From a checkpoint of a small image denoising autoencoder.
Model: 48-pixel images, encoder widths [96, 192, 384], decoder activation silu.
Data: trained on photos of arthropod specimens (BIOSCAN-5M), 195000 training examples, 9.2 epochs.
Rows from block 5 of the decoder, named by matrix and row number. Rows with one number belong to one channel. Each number is 128 + 32 x the weight over its row's rms, rounded and kept within 0 to 255. All counts start at 0. Numbers have three digits each. After the name is the row's rms in percent of the matrix's.
# convs0: first 3x3 conv (decoder.decb.1.0.convs.0.weight, 96x96x3x3, standardized in use), inputs 20-39, a 3x3 kernel for each
# convs1: second 3x3 conv (decoder.decb.1.0.convs.1.weight, 96x96x3x3, standardized in use, transposed), outputs 20-39, a 3x3 kernel for each
convs0.18 108:136128129112129152126156109091132087176075173132149169116099083106208105110169029145139128123139112127144132160157148159141136165163160125129147119171169154148156153135131141149149137129109075095120119162155127156139148105115099112183129179147111115105112103116125121125130128123117114130115114132164153142134123152082065136104129140125155114122092099103108098156209180132156110117107123140155134122111116157132136124116094104100120126146149144140126154120115122117134123134109171133133158146113132138101100108123161164100118088137148141097
convs1.18 115:116099097077071104067127137096087128096108112113107166255255222255255200196185138124139170170128102154112152175141096151182123143167100112084139096169102135116114150094097162137144113117152143117097154160118153148126114108164101159145167141097072063099103098117117130134140152100153084080092077086154105119111134117106142123140112130104156142133149134164118096136084124089165162092063120061115118145127087114120151134115101170133157137145114154101085111081096093151143168099098122103155155132137125130135155154151110170125182122094122092129
convs0.19 111:129146106145127143103123138060119089166099166155118100221127120152151111136157066120171142170093107145120140066090081092065107096110053087141135142116089132121127114131141133119124124112166081111139111131137090123146194092149101084149111111123181139105152108101120131115150162135145139138123130116094118106099165168128181166178143124140150102117103134138135094143175161117156201134086142167183073069157086102070124090212133136162158175166146166122101112094073206145125170160106120100098146112120148133132142136127123184112144175099101076076
convs1.19 103:161121164142134135094094116044201071132065142090088117088168102113177111116137112138135129155141132123149124100120138066064131154115115145118095104150129114155136146081124107107150132167097102172188132141162102109106097146122069058140132124053133137136148147140149144136138129149132121143151138126132119140121127124115119114155183143180166124157138175150126077172137128135164154155085099129124114135166092153088102127119118114158118134105138135108132141131116134092120117109140132142113131130130135134128145142177090174133156000147128154115
convs0.20 093:168152167138106109158124113101137154128168161122142089107137117088106111101124111149170134139152116114133149150155137096143129155144133107130131121129134140137126132109129127147140141121150105124071108134136114134108174206168208224202188176190201195197203195196228185187122134135131127133117113120015016010014041016060006003180176179161151171175191170160124134123111105143113138110140130098080142105116138112140111157120119163114108112109123106084109108112134133136152115106114103123124121117123106104127132133116032071074025046079032029047
convs1.20 098:113109110123134126122122131129138147151138137116095108100130131123112115131111119115126142112133135105124128136115113104099106135119100128110125139110148134139149124111099099107102124124118183152134146112153129091119112112107109118101094084113043042030040042036034037037107117125105120116106131171202203200186173180184177180103107100106100098104104095140141161161155164163167167109094101111118123127106135113103114118110126131137151105110114112123132099133103124122127135140130134139135146143148145135145147144148194217212193209209183173165
convs0.21 088:150154110051114104043029098255154085162081088150147154120109116112107004150110000133126123108149141137133096155119153134157160110129130107120118124121155144143145085107116114123112122092083113113120138117114155149117100141139146139150164128181165154159117142149086112115119137142114133137134128132137183160155171141132165110100110111137092095119093103156119140135132134118106172101129101136106057163131053139147128108124147159152169138132124116155148122140146074087104124116115118118102089117088105126094103096090159101092103142143100149121
convs1.21 092:123151155154150135135099124123155167116177219151142192074135135020094153084149154112133106145174153123150159138102087132114131084137154083080090131147150133160187105188140138143116124080079161242161181134158139074201021119076059147118100107070139149163134132138143119132097124131117153141083123110067082095085067057098026029198177175200194182190187181158172162137151139082126171104142140090108196069159213150176151165147103113092148082109100091104145080095094116123122106106108113100105173149150164151156161166167064072121046048164083088070
convs0.22 083:098086095132153115064139141163095157137151135104166126108147167123076103099037055131149122085132147095138116095133156169103121104127128093065121085136121097071132125113109086057047120125096095049032126135098121144165049103110126067106186157059136146129141154166117130168130141139124139128147149145120176149170192154151135126089092117123129101111100109103124128093000150084073079136129168079108136099076162105042103100079118114019053153136116160145117144112111113130118086081084068108139125111136130120096166158119155138118085084115144147127
convs1.22 080:109126111106125107077103131106049081130112126128096087084044050107022048113093081132122131141133135146125131081122083081094096133139112128147096119151158166153122126139143151148143186185141110115164095106144096103099102140098133122137100116126109111118109105101114106113034055120098085067076107061078068075037033058035037057145149156139167171148169153128149179122133158137144160114120112131131113134157143128129135132160131149155136088100102121110081113116113120122118122132109133123137176170172170169173171177178097127124123123091139188129
convs0.23 086:104110051125200146104156137155145184173077140152099153154148163120176137116107129229142151137029099169120138143140135158120134153120122125125135123148149106121167186172163185161165221221191123127112085115124102133126134140162097089119159115097125114108141108108125129112146128166103068131146111147121134135129141119145148145118094131109113099139111128149139155117174181140183197139124142102101077109096096168139118134121101149122131142115118101103106139117134122079125129137124162148145097113125123138108104108096129146116127135105122163120
convs1.23 105:109115104139175168093133113133172117138162086096077057131062096066055095056095170145165119160168145120148117138120110096081056097098111063081083116130181156190221151137093173114111152168121154129139128084111164155123079205140133119149108155146116122108131147130123125121115125125113131130113142124112118104111114100096058091144123140147161141176172195124141145089102083155132191117094142106078108113162208043046066119156096094129140076120080111109120086115113110127130123117137122126103145121143126112118156132155133113127110072150145129152
convs0.24 123:120138117116136110108147110088154086087135098098167083088139100086183136075152112134126125141130140126122126128139114104088052152153135107169103060147107087168123152087107163135162144116153122118130099120153107140172167121150143139148130115110101157097109143085116181140132119130127118136121128137122085192157091228118046125149116136109116140136102135110101106100076057164154117154081145089063095131111153207107138155087123172135171133142127120145134125133128157112136137130145178133130129141118111140119133119132157044141157078164136070122
convs1.24 125:113130133114109147129132136098175117020158098095140127131146111180107186115148118144116162190082163187099170110130101076105117111112132083123123045146152111136157153093158128131168171101148112188134085124161076132169179119144143124144134106142153111125168112108158122134142151145148148150152154149135114121125135070080122106127130132133167132138164129079151115045199158109173145123134127129058170140096142124120188110109173110128126108138132114153136129133135147101153165089135169108125146138154135142129140133131098153112167116139178135124
convs0.25 102:172134194114066111144146182119124142193016118118080146151133220226148100000124150117164116192167180094144100129143102120131115091122096167159105118225140098204136109136130106137106089122112129109174154142148129131128150116138154168154155156132110106066090096074070092089108137121141142128150148113133136115161079092108120089109112123151161092145168096154175197101131148073114137089109163137116133170184145151091107155129142168122136101124105153147115146155129149146103131188101080148113147155094163191121118154133136155101090096137144202161
convs1.25 110:159139140186062070138139123158131148104093194113147173103149096110118154112156074145119093132123098133096139135111116156104116117123139169144094088140095076085168140163190145108172186109132091137152149186098152180119070093048016148195143171161160170138147122100136140117143144146123137139125102130126133140128171168147130180115123144134129116123114094140113153118163132108088120170187152101151096113173176144118115151068054110130132153132138138111143146123153165148150118092141147127154100115120119146119098102093084125149152250216112127150
convs0.26 106:137121139104099147141131136097098116147205128117143133153190065128169158092223100095153139089151152087120096151094098141154133155146155098083155128116184129161177180145103181197168143159156116170234152152149183157147114135167084161143109103141166174169159154171147124158110137132124124139128102103115096062154127120119150153118128129150101109166166137156159085115103065170180115135203107147140205131142152095131186085043180091086102111115121114104102130112071123148154144083087189174152166170136103148146087144132136137133116231107183200145
convs1.26 102:139124138163131053186137127145255155142149168155183155129075135110244123107123135127136161106129136121122166149101121172115141119120092128108129129044108133135083205141126163143114119106112199147112164188157134111147138064090172174096106149130104112105090106083106097127144132113145154130142128127133133118138134150157129128133145135137091127122134118142119120147163116146126092157135132106213175189124161153185220125182166066078094121116102126146124115120119136112127139176094135123117153174137123153164118128138131134117069236117129051113
convs0.27 102:132123103177143136096139169089127088105093133153118200124164167143161225128101136162101115113080139109101130140169154158169158151162153165116102083091129098098086165170150142130136142131115060048112071048074130079112173136161111110166185204140120141141122163155142159147141118147138099105119116126146169107143152126132143139123134131143099087111075130118158122111070032102050064129120139146122084099095113165153137107151139145166113119118148136142140150136124142156128150129084130113162157147135145112111120079119165161129162129126108164125
convs1.27 126:113122085160118116124131160148113141067072104123105107136159130134110102168132109146134116158109119130113099114113105144153158137176130177064101080067161122122150134113142166149161135161157058102052121109086113126091167088107061013113100162140165152133136121109118115094146161137147154116129110098147087118126115131134159135129131122154119098138125128177231146195112089120097160187148109090113091102105131084106147092088134091141149131151140132144117119110099128134138116150142117122115143155139164143105150106106135169142100176115128123118
convs0.28 099:103110156105133152098144109158126120130087173147153125119100163112248173132106131125143142182136133103089095115145100128131126102138087116125139158191107125136130114114132122147103090085076134130139093099107049097133137131093129134104156184091120146110102131127089104112149133113154160125130143121111109156108119170111142157122156117192200145143135154128152082155243095137182117107188133146219124104129116114161175122182190142158172117099105120113097088095095108142122128208148113155157179171099152177106117102112139114113101100118155157128
convs1.28 096:089132099134073093171122175145135106148087160107103148145139159152214073120144128116137164152135149153134161060110073081166096066138075105139052116250072139138053121139153115164134142106169151129073123166144138113113131137007090238133119153149124100123152115130148137123147119162138084121161105159107111120103165163094133183113090109104137121135138082105056128085063092116119127101108102195184159166121174154136144189143080146084061155118163129088116138101155128149142151094144112064161124127128107135138125135116166136141140171160137176214
convs0.29 102:094152137103129144148107182137164111158123079117103178170124201109110176098237070138128101131095164137169161151099079160136085154083094160142107145160109126104092094098091143139097131147143152186174157187193119132110126126112104200140057173207138108093190135109175172103120152140126140134138142144163132139142105138085098121124145106141136089149124124121129137145135139115071101162120132175165160119139119130139170089140157080129151130116086158137117148153136125144081158137117148139165078137138111135122128127127133188157156188232147172157
convs1.29 099:121157123134091100126096104083125156090095182167089118118168137156138083085098123129174133105115128113065150140106141072129199054137133151134144116160163116142146080094122156093129142145064087161105148122109141125095111180074101073119119166135118132139118108129116122139112137140102098123100100113147124091159088061147120116136144153131153145129133137150125154120203142160135139132119056131073152061037138096095037127119135155050135127141150121110143127118152123126111109103116117125142118121118117129126108118121153132153091087135126068123
convs0.30 095:101091014187219161097152134161201182127142113155125099153157143102105115161092161165139096121049086125086105056074081140127114114111099145179158163122086165095094132100123123105124117082122164149126156130145120132080090079169061079123114078083128126110188192160167205172136130143124137128164147152112131116105138118123125153076108082126173155094136115117117117066072150092081111101128115122148121113129111115137117105110095104104144116133137124116138130121119102075086115117094118114111094134152045085129027049085101088085094103131085058072
convs1.30 088:174076112173072091242201181087055129156139092170174101103082117116129140132143099142167133124160118100105082082137167087086170056022103152181120113099105073072084151097133124128151154186192099069116097100132104145188097121138124142133135109115075048058097066053117099085144159155130165161130143137157136137149129128142120156168128136186143141182173163149197177088124103146178153123080117105082109166158137073069081117118098089141059103130130095126125093110105106138119091137124098113100151159164153156153146154153149121148116137148145115119
convs0.31 099:162135076179134073151119102124131106177105086022112109173032196168079109113145074181124099196172123101127105150106104158092079149075073113133108127163102139097108132177167140183133110118106205145121189136145137144149095113094142174159104135134184132049181129067168108045118139146127143141130142144187139141200118142123113130155123098168140054147108117110129115166179147118145147147109160194135121135135070134144148151134149121156165161121100160113100160116071122142097148147095145115130155172085178186055148127091121126080084191140149120086
convs1.31 108:156142082179073114095111151122093141070108148117112150128084131175199169135125127146207174131149134156108157157040123122102169128099105130171163168184146134143080136149121134100103109146133126153123129098139119128124115121086068102174116147125128166156134166164156164158084087159082087161150129162092131159067092153104086139179109098187115111144091104140070177097139192092164185104134096096144119096069116175195131127105173128134177087120158089095129134114160101147149076110143124136172122108112131121132129128126085050091124041164116107123
convs0.32 117:154150137126140111125166090150142137190157179117124075141118122125185085083128073143154118135165114096161143180157149169129173141139142110145175113163158164133186144114143120091103136097116093174151116226217072176181174140131118180103150164095122120114110098115117140131128128126118119129133129132144126127148042121143035054140138121151151121121102132152127168139171130067138145127136168134105149074073121156129087161105093148101128140147133139122107144108104146130102114118129178161180120125111136125106124125146109121118133103184132177140
convs1.32 117:131073100083091139083124146154120166100231076159104139169255187203255113173197091151130167170133155197133168183166090165176163126181108168107108068169091150133102129121117139129166129147185171103063127140100118128100157118118087165129097137114107093126111094134117115135122147135149138099149118097116107114122115132151118135156107130116152150126134110186181133190114075114104124104134135116136116128132128151088124082102120111117120133151130144140091151122107069151124141100088131093153186133132147135135137137128120181131147207100177125142
convs0.33 114:158143084151139069136127127151128078220234106126093124161135158158078110108131053136116126126120117129121144110160158090108160096122171166142131126140084142105103111093142160172140184175120137182181161174153095107119101173106093231089139231140140087182150101185170109143119120132102111145129115128128118122194066141162081084141131128142061118121111124126072093164102113107109124205165096136093133103073126103076163125101162134133151137137139110106121138128111095125150137110146184169161150130135151084115129120146145109160105142130142084132
convs1.33 114:115108163046112155093080131133132096087064041113145095157222109105187146103114122159147156111170118140155126141141113157120115172101138155134078154085111145132124111165139129159138102145139140101139149125120180119135121149133187164058148162121113107123115087125123112129131156130139159103133142114129131118135123139177149126125102123116094142119118131156144105159096069147058148178112117103102102115131129104082102160145168170137137144158120138165106122155105115142155129153112126149143186130130154123150140131142104150091114185092101171151
convs0.34 092:111132148128108140082140101088152132101051127107114110125072034133165177104078129131155157159204174116183129122141133145156086165146123114115138113181127114106040104141149154154155098145054088141101132140128104109124116114138102141174149182120081124107104170131088131111122124123125151136127132134102134127093153093095080130108154134118184153139138117057087096129169125101168126144137118116126157157139145128131118133129118117072094122150151126147150107130143098146163111150157147125122177211199146184187127130123111090100100135140141133135
convs1.34 084:177167163102068157129098202081050117071054090083105128105122070147087136109080132148116146103058118120124148068150125143200127074097138158138082185176098156122123123122150098118142123142159095105140071178130118138082064062082088215167195234095151144162137113136153127146100095110106099116113118139135134113141131131133122119081103127060092112042065063129063107120088113067099111132154124206147150190107102141127181096083140120083107151119131130110125143155173162129135163116130133130164067086069072109096057077050099081095142173162147166161
convs0.35 089:097107110123121125076114096154130163157123142160158151171109223158040099127080115126088082094013039124129172103162161110141153080128127160155156104136157091092186162152123162139121163164146108137090117160173118161167146138172117137153152148126140152149134134135139136143131140145122102106133132144150146164100114127077091094089120140072049110104083099148167196071093151122074101110099132134109104183129176150143123108124059126141116157139119168184151193189192073098121082058117114129130091105102073065081110101113110114095131176150142181125
convs1.35 095:114141178107176176122161166163141135152145141151137109130121112149059117125120120102111118153165133135110111115114150120089119101121127156146118080122142155155084113082077157205128151194150131089106138122102152136149127073117149043046101126096085076111094097121109109119109131108161194162126149157189097182194132166186164160177137161141112147147150176172176152162222178153097127144133125107074140120071123154171165081181166087060100100141096138179150117149130067088077125155091118122093152136151124103125123125143135161138096126126098143117
convs0.36 102:130143133125146163152150144086118142139185143101151128139140132053101051151096113159147132114116101090089092130150163168142143133147073150134144174184156141138112105124122129120136137155158213186176216172165158117101121106117142104134148078136179117111199154129176179115107117128131124128121117114098116096138165143132163190133150122130173132122155150127115139091072063047034110135162168138143130157102129126080115112087127063082176105119098143125112124125116127109132086123118082106134131141135102163144137162149105157137103142185100148170
convs1.36 098:103113162097128182075191127138053176149196097158191098065121065114140136128067100090106170089091091104112105134156135107179136114166154087120105068159154108155116123108098058133117120147118157153130108167155094135173085169128138170118140135107106111116113094102113087099140131154143147166130129145070157131120190138100115143110116092077131148109124108178138145115190180170131101154130113184172191103150127149142154122088099140116077128118139132109130108098134102114168137079114135116133155127125109112125116113121158128111140153155114060104
convs0.37 100:159124087122147130082137125124143145092100085085001114140124104146154193076166106116131157122237156137183146166128144132150103109114150117108139077081192119135154121134149143147162145125137208142101202186120129130101164138088153091106135110144163165166174183147143162146127129139145146136126137125129144144175179158164182137105112116127105130131119125068100081092148130138140119108134115115074102173126101065096165115125181194192198080124148098120149086110139133185164136125167110072142129132126118147186103150140109111135119179114100077109
convs1.37 103:157212209163145123173140145140083128102005150132104140179084121077102104103076132133120103122093121104128147148121113117156118152113115099157124097178118140150141098097065106095074125124155116099128162121118134143120096144141113036153119130100130159131148133134134146134173133126181131117172157133117098109154107120079155128114145111111171158162151158144104122145048091120097154139117144127084105108161147040106091106106135156183190171132134179129126161147123130112119167056096134104093112123117107120117122121130123172156192179108097154123
convs0.38 101:178094096131095117138151150090095142101111054137102135079098058159121221185058146070142149048153189078109133106125157080140116104111112128114165128074158167058135152138179111082146125102116100112119134115073174178101112135152104102138169143113072124151081098117089103089113133130132150122126120129107128115097155093135126140158177143128160178136148139091155133102131126096091155131145085126078142133075105134138115160138128164155139115134135095111156096103138143153193107090142141072112115137154096104165126092159128123189157197142179116188
convs1.38 095:089126203088057189174112140183141156115054154157118121160113115173113109102133120172122132128123190136162166123092127150163127146145146137116167166137143126132150127120099115164160103111193114119148176102117040108125081125063090127112090147103126149142168130124182112124188140094128092104146089095155144108121093151166120105120133129136164138094137132162075154146049139128112121110098081136000135090121108111129090161050136166122146178123105142097109147095094141160110126126175156097151115094106149124096139148116065081121164091076152127056
convs0.39 123:138117131115108126109141131132108130100224078142078132109125110147150195141159108133109122102087147161123106133132171129150130197144151116105150123095200107165157174151103165125125182156147126168216127142166129166166118119156177073092162149102129117151119094135130118107127128150131133122134129129126128141095132122121091154141154125111128148147108152187163161121140122119133165167207111190093187106121131130166149142110151137112128115116120124109131152133137112152163114059104196091098130144168132064153157134124125095198182196154155070125
convs1.39 113:157087140117127084135114132127216120184113150068137114137055182096169107111111138160113103132175141127140149121168097089035145090153107138115130167112151118143141141128165118104062128137110124093098153106139202142141138133146126148113140111132117109112127139131124130114151135092117157142104101124146112090099159122130118171130119130169115107129170129109108142105141122099114127142099187145214077168084158106099065141140153112141115145147069112147147111099106125129118102178163119106132123136196133111128142149130133157122119171058160100082
convs0.40 103:033153200080217184118146070089132115119084155105102149139075135129151139117157134146140125164137103136118119074152203146149220174153154167114105125141072141134047075103135070145139096154126164150095208153079168145105117085175125182146131149119058093119099129185128137190115115149126110142143116151148133133157119181186167199119143136129160146125117119141101134103155154065102134129119160124143124102094086144134147131080144115109180122104074112084066136103085089111106115149143121127127151163125127144110109119110109128099073133154113181127
convs1.40 093:099094167000116208104181204113105083077179072118109140126170132164098119109136129140133106179159128111100121116156150203180104156159157150128120202079056107046090093109139085118154127152207087066145000138174114169136089159101179196145153132176085102133078114156103132155152167147149149157149176150108100132093097153114112171100086147092155175122142138124137113117162120125097113086139161140149206124133128171110178156140162160129120147151124137123120137134120141133097135084093120119129134126150131141147153146135088105146087126177075088225
convs0.41 094:168127166166142142190145130102073139068109152126081112166148119072140132056195139121106172085128172186175178143115103135126145142110146076103138108132126093109166121101123142111095149097094110129117097080121128112164081100170044106068112099107144108134131120153154125151142133147135128140153139132143162134117136123136158112115110099106109111077108132123112144133089154106097159067091087093074090063083111113098105086101125103117121117151161133156174138177200082081093076068075085073099158148137164164146163159137111094118142145079173114113
convs1.41 082:111110111113103135138162144156136140153115028203206086102142146155166127143122135129111063111144087124146065149138128155143146192136077109086113110078145092134123126132098081171173063081106186139107145125058114077034188181073096134139158160067127126114145157125120146128146153102157143100127103080124116128088104117179202134135130112122127127121149148127168133173128109173102083178118096140074069107096082154126169142124159100151131164153117158182102144135087125117112137136111138108099122103089141093076136106091072090130095173068100135127
convs0.42 098:162133114132129116151121120158075157180064193149125139217100125180191000101182108156127121172188142179143078125125160133149204142167173150116123152157108159145118117146141082156098062094146140134066196106088203150120101163048111174118108165101159119087157133080141130102123150153144155154124140145126133124130066084093140075098135114129136081100136101138128164115162085153153117142119092149153077141142125094135092123098122098030062149153144167162134160161132111150116116179097113151111130146149136160144099134136100103172159175169167202159
convs1.42 090:140139154134127138079055167144156127084132134091109147092102080151180127157100162116113113145119098112091106142142127143139118149124094171111098088165130132169051105157162105199170127155143104164165077233118102159107103130102090221181068155089116150156129130143120112136090126148108112108103105102147149152122128142134127136157110135074085146124107118168149104164162128187105168137182144088212106113165146118085150157173102104151082113180184176148135151143122053138119153111105116095094115116105105135141076119119056094118122131119094136153
convs0.43 100:203171182088069064084059091066077115084147130172164132152139102177157175170132172092131175150217178167152152075095128106120114056068075072096087101077074098105131135127122132138106095088125137155154144173157134199213166158112181174138140161122208174174156153124107103114143124140145131119138128131145135142134134134085133092177147158160123139086093124123093139088099141148129148143077116130133121114139156150119088117099117162133094163146190120145164118136148145144134099095151072078136139158149149173134128133102110086085089105120024060075
convs1.43 082:079178107123182112058024019174133150162100096139098124164126091132145109097126135098117130108106144135160145130101098150151075201176088123129146153183159149191173143188143095189144083107155126119171122102067130112123137075076121055101146100123117150135130141133106109112101126098113104109112120110156152158103113137107130126140141139125163133126137132136146129113081093123100127149185126125139109008103035095131132094092097115141174123140123132130142128142138120143109154121134157141151115101113119112102123115101090087170120155141074105098
convs0.44 114:144108132117075132138142147145135097108179169103117127134073084099181196131126017112093075113111123133130135169157175163153166194146102168134136177114122148105199134152155097136129142162160144146153168109081200178149090036083091205245152132094092126122100079100146146141130114124127113130121132115127137097139070138122048112128151129158136139122139120165099123191194098146110139149162066125116185113114124180179140134111143125143140138128108152133133129135119119152159159038096116078108116121129136087127150141149125122122137203196118109083
convs1.44 108:163098136121076080135142139161124150160195130133149161141126139243227169123139117172150161153150102137106137155144119113125151134154157142064105160125115106086097100085121153159096100116162141165140144205090177156153136087171127191149118093114103094078126104088107129137142157160171161127130099110121080132084109138139133147151101131097126138126158116129131113149176094131104132129110120160194124172143149105136177129138157147168113142158131159148114121099105085132134203169137120090129146132145112135135153173149164175150180255157124142118
convs0.45 103:104077154215142139153182133121109169113122124110138109120068170062156131166139111125109105094063076132078105140133148110122104138167142167189140115130170095095132070059093051010108112126118205226187104158161115144133127117127096069145105108114151125124147116128142147153141141132116102114140124128138147163176211121194148122163092157107084108169143121110105157122092086140105079079051182093077109185095144175168104155162116168120152133119122113119119121119132124088157138111107130131135121131143165131103182142126124145159130117150133134140
convs1.45 117:097076085147151126080139083143170122162090079115093079144066154151095050065164146160156118137117111132145142097102091099105146119139152114102118061054204127102138135118136198167166122195149138073114178177105170193146119153149111041154153137128112102101128133113098103120145122100143143120145142138147125121124108124132136170130113108141157108108138133164117130150210081095170134172116102080094117149107195121158114123216152055108162120111088126121109118111111107115109133121138147148129123104108135139101134138135142151134147184145132127083
convs0.46 104:120188146122145133113120140096094134136120130108120121148093058105063136157115100120139135130191172107128147179172178176198167196183141127092067148151099176220139108153118135136089151119094152107055159161107118112134140098131150133135110142174120137152142167161179174187137141150132135139111111121137104151155151177118127110116152157100141137089131147082150053103165111119125127099130087136085069113105065115151201086155193101193178111097108123112119122119134126121099111125122123143126131140145111158174096137111140124115106136113137100084
convs1.46 108:131147103139140101096113166119123125088082085174125106094077090124159093069082159108115117129151129129166135133144190132146113142140102044055115094107110141145105135161101122140112088092136155167166098059176044074164169132153134120167122114137144140128138144139124126147182185175156160157145127118141146137122109155127072105180167169162144173128132175071121113073035137117073139104095103056026142163095103120094124171151140128137142167169163137130134137107099097122129131147101127125106174172171145126155120116155136140139107138128092059106
convs0.47 098:076119164119155150106131109119168135126206115133130118198146145115185142126177106140095121139162181151146183111069071114113130101061046160160094172178098161187086092098124091106125091087071145112123156138147160094131145121143159161151149146141111086115157132164153131147145131138127146169124134172087147151105072087105096132140135098135177149125131137129103127138164143134144169159169078139159132088132140156116117148086069118066098126109123101102125123120135095121135133167166168145185092132186097139174095113158097156146164145208126140145
convs1.47 105:123143125148100121134100113107116115131147081141134134104148149120136120161145148117152152080090145091146186082097090063081132099052126127108117165111078131109159166114131130123143194172140100123140148109200133049117171122069131157069206145133167147116158133103151143119119128129090097124118134132174156112158149098128133102072085121127147140100088130103104191104154215148155194143128135154148166135102118090113150093109188110124133129103122093084115106105111183160128090090121142163138091133132111147148098110146134115102121122111130191117
convs0.48 120:131126132115125160108137182152085099077154065140113163167170166122000164115153208139161162141123128126103131096142166084155148087153202118183131172118145118122112155172206154144199182207238175134138140184131102105051173121105126020121098145222151136146131118127113142119125140138140123115117118111064061116080150125128173137143106120107110130113132149082149161110091143190119099162098169129103146178119066140158166145207162149194131121108136118119129125134127191153129137145145159165184144118115114103141123153141154188157114140104045084147
convs1.48 133:135124144111098101092108143040115101163046150100141107180251160255255185148149110128163136102179162141189138102106125126107146170117095131162120152096148115140121135084113072082086128108087123126184106084160160149133108112103118073134137131106145122087115086085114089126091106133081147143130147109129132148117142157157139146126154127157123112135117147119127123164187168155147145169157116178179167121152105181161107146146120122077118093086132088134142117138095139112149097136155144152091134141135146135137140147186110103106086083150074139120
convs0.49 096:175158146147166156120166156189136131108092127170100167089153173080125065047118018115175194083091147207190172110099093097089134101112148089129094120141161078110160112103121093121133152156149074133137132168155127157159107114083114147129119121165099112131112098132125126133137123142124099149155140167157146148152145162122097100151084101115071099130127132117113162058094133092074132106091141118105081120113064126117140082088124084083120139128148140133150144109112129105101103109105090046079138114128127123136145143141072085085050046107110056080
convs1.49 075:103116109117143131122149081076106134134110172150148177108106118134081101167118132093118087143183136119161122118114076145080094088074080158187163154143191159160142127118146133129174123133157169163099128126152062112127153110158140075128136063139109112121112117112127132130126091118148158144144149139145131144136128130143106128170169172155142154187170167153164198132147175132116145072135088126135098091091082099145086132163135121152148120092119138145145129142139083072098115112116081104107110121119107118110122128107157115147209153156190200170
convs0.50 116:137158135096133101121152114117126129137139112134112137135143160007086110152151157123107099141147138099124115127112171147126180107064134153151166120131112156151148146167132113174116172175142153181146146182160135176138138152166142183157123138178136152154112100095155129135126116125118113118121130127141116127156137108125132083121113133153125118130123121056049137052071108091062130095136160106152151137154141170131141176139175155137140119114121126139134102126129115126130116123122129141148115123128143122123124133129053167060178255187112147106
convs1.50 125:136116140129176145115107167161098140098166132172103083129129127137167101133093136110094119179174110154131151174126123139144113161109120176127091087127125141133093113101086122112114117108147121110106162168144122118143124126103116125152123105108113098112132138151127101123142123109170161136162159162132119187147137124151090145148142130098102145112115113158134120096133151125120146117126124146189121095129091094122136166176136076108145109110102143146103145130124094087106164149102116125153138137118132119137143147129080103110102088120060089169
convs0.51 122:143151116105143135146119111107093124177255136138123140137199053155104182030174122110144162072101142131101126147172147153154105162097101143101120108132187143193133155138118162152129192165161160129141162160142165109140127189135106162144116114133117166158125091115173150144126120121106126121118118121150136068138070121151076121131126135150101096137150126145113083125066097192148151164201117146137166120189146099165223106095198116122139136125140141114106137141114119131130150117095166166156145109136154087116139142115115097145123111107191117101
convs1.51 118:083094188115068109164069086101225115125061090120099087161042101107105078128105083114110135100137108103108139128139109163077142110095115168116058113082127139136153121149151141113117154111092099072082143110105112106135146115153139146072102089095082140137092084115115105104150106105143155109106151123160163131163162146180158111108122107119092132176122129120058082158096092130154143137083146121113017133111153136121116111201144100154145144144105140157112120133131156161192127162146125151145149138124156143151176137137142111095137147091139079109
convs0.52 105:137105126130101168155105162148103155114197078146113137057112169164091228117056076122140103097074082125120125158120184129143124154135157152119093122158150103109139133149114169171168157165131139119135158181160171209198109094138096130121124146143157121143117097120142134152133149148138114129135135128161131152175170159153157180160176179091081134098090137156111161089103142147085170141224143121099201100112147118129130154145105135204136167140134154108145139122136178147174107066104122084126178154147166106150132128146176132138094215092147067127
convs1.52 100:141153081135201152068114118128122132187075192129243148097069141144176078162115123138156108151219142138133120101136131103139138116150123119109106145064126148139083112063081133102116133170177177149141120154216073163087115134151220050099161204151112145100122128123115133137116118129116156150131119118160121135157096149145167159136161142129132142071102103150140174117142172124120178148109134118192104169141095106109092115116096128049115106103124114107121145110095110122133132177151182149143117107094113099102106102114132127126144137120133137216
convs0.53 091:046060100155103112181136105141093056109109121152192142204130150194154140181197183115104094059114113141137102193168215140174139159171160126170206134142145127152134147063139142174145125121138113134136118098090176193142137150166163192204059109131117096097093108091137122114152145141129126134135124149086136102106155082138151084163117115163160158183200186091101097143156113171143154113096068158134161120111107173175144126141115127135119122098111133094104135141122119086081180168168172172167122127106164143173181160197118088109109143136141109152
convs1.53 080:122143114121112122157175135174157172179167133072078079142122154102107120134111116126140120141149120147168127117139113075145153080143196186117068148133126099119115141153184088120159168232205134199118088138086059113053184227131134131080037092063111107121137128141153147140132113128104107130114131154180173181132117155132093137081066081120110110117108110129100126136096144164124162166156078122140141143141117088099099144132090126180086116117132091113125134131146128158160090130148152147145075089071099115096073093078179129098217182170174193153
convs0.54 115:183146133165119137113123087089130121160120131144132127129165104137132128070107112134150132149127091161123092162160175158116077196074073121113128131146149140140123118133091134131124159193197110189204170157162139136142103092130103116092172181109178184143184145120164131124128125137138124122130127133143132109172101177155128186146154141159109111149098124150105151111135142176135180183177147155122153155176137167154133160119186198149136139160140140128116147130122151155127144067061143079116153164119171109114133116156137157136151173123092061122
convs1.54 115:110111106092160152107161092176157126091234065152082215251021164071137086101128139149137134163145124166137142190141125155152138122145117212124110104168092139104090127137139125079150085107142234173083171255128129168109132102142159194139114166138126148113134130138127153127106137128146136131143140129067116131062079134101150138189139141149158125129132122139071112100110108138123172191073170152134145148107144102136160134150079075118084083124112122119109134128118084139112133137127151105131128108111114124128114127138179139114096137090124136115
convs0.55 115:117150115143145105165148138142113091155039118107207154157084149160132161152105076136128119097105144125159117198226207160163151101146111129149137139165125099114150132146134133162124128139206118184192170183134133187174147141140170207160110135132100148164101161166120151135130127115133135134137149138104148123115117115121098116163168137129165146126127137069099129143131079165147138121143122169175165179133123146170181122146158118128110138135137139148146102109090092140145082144124101082175124134132134143131140142138130124084117115163143031129
convs1.55 122:099157144135117107140130113136141120117049150132096137100048083144191123119146130089114124125141095138112115121117093153109142132108115141175130133134133120088091153108151148103103141146082066036126089097181135121167147135148027061130078085126102124141140137126148127125084083107145133147147155164108161144140121142161106129124130113133132164118118128145102121180138207089096163120140126108172123111082098169169122148167128117049062096093124117121132147141156123132154142126113136135150099093087104126115125138136133094100129115099123142108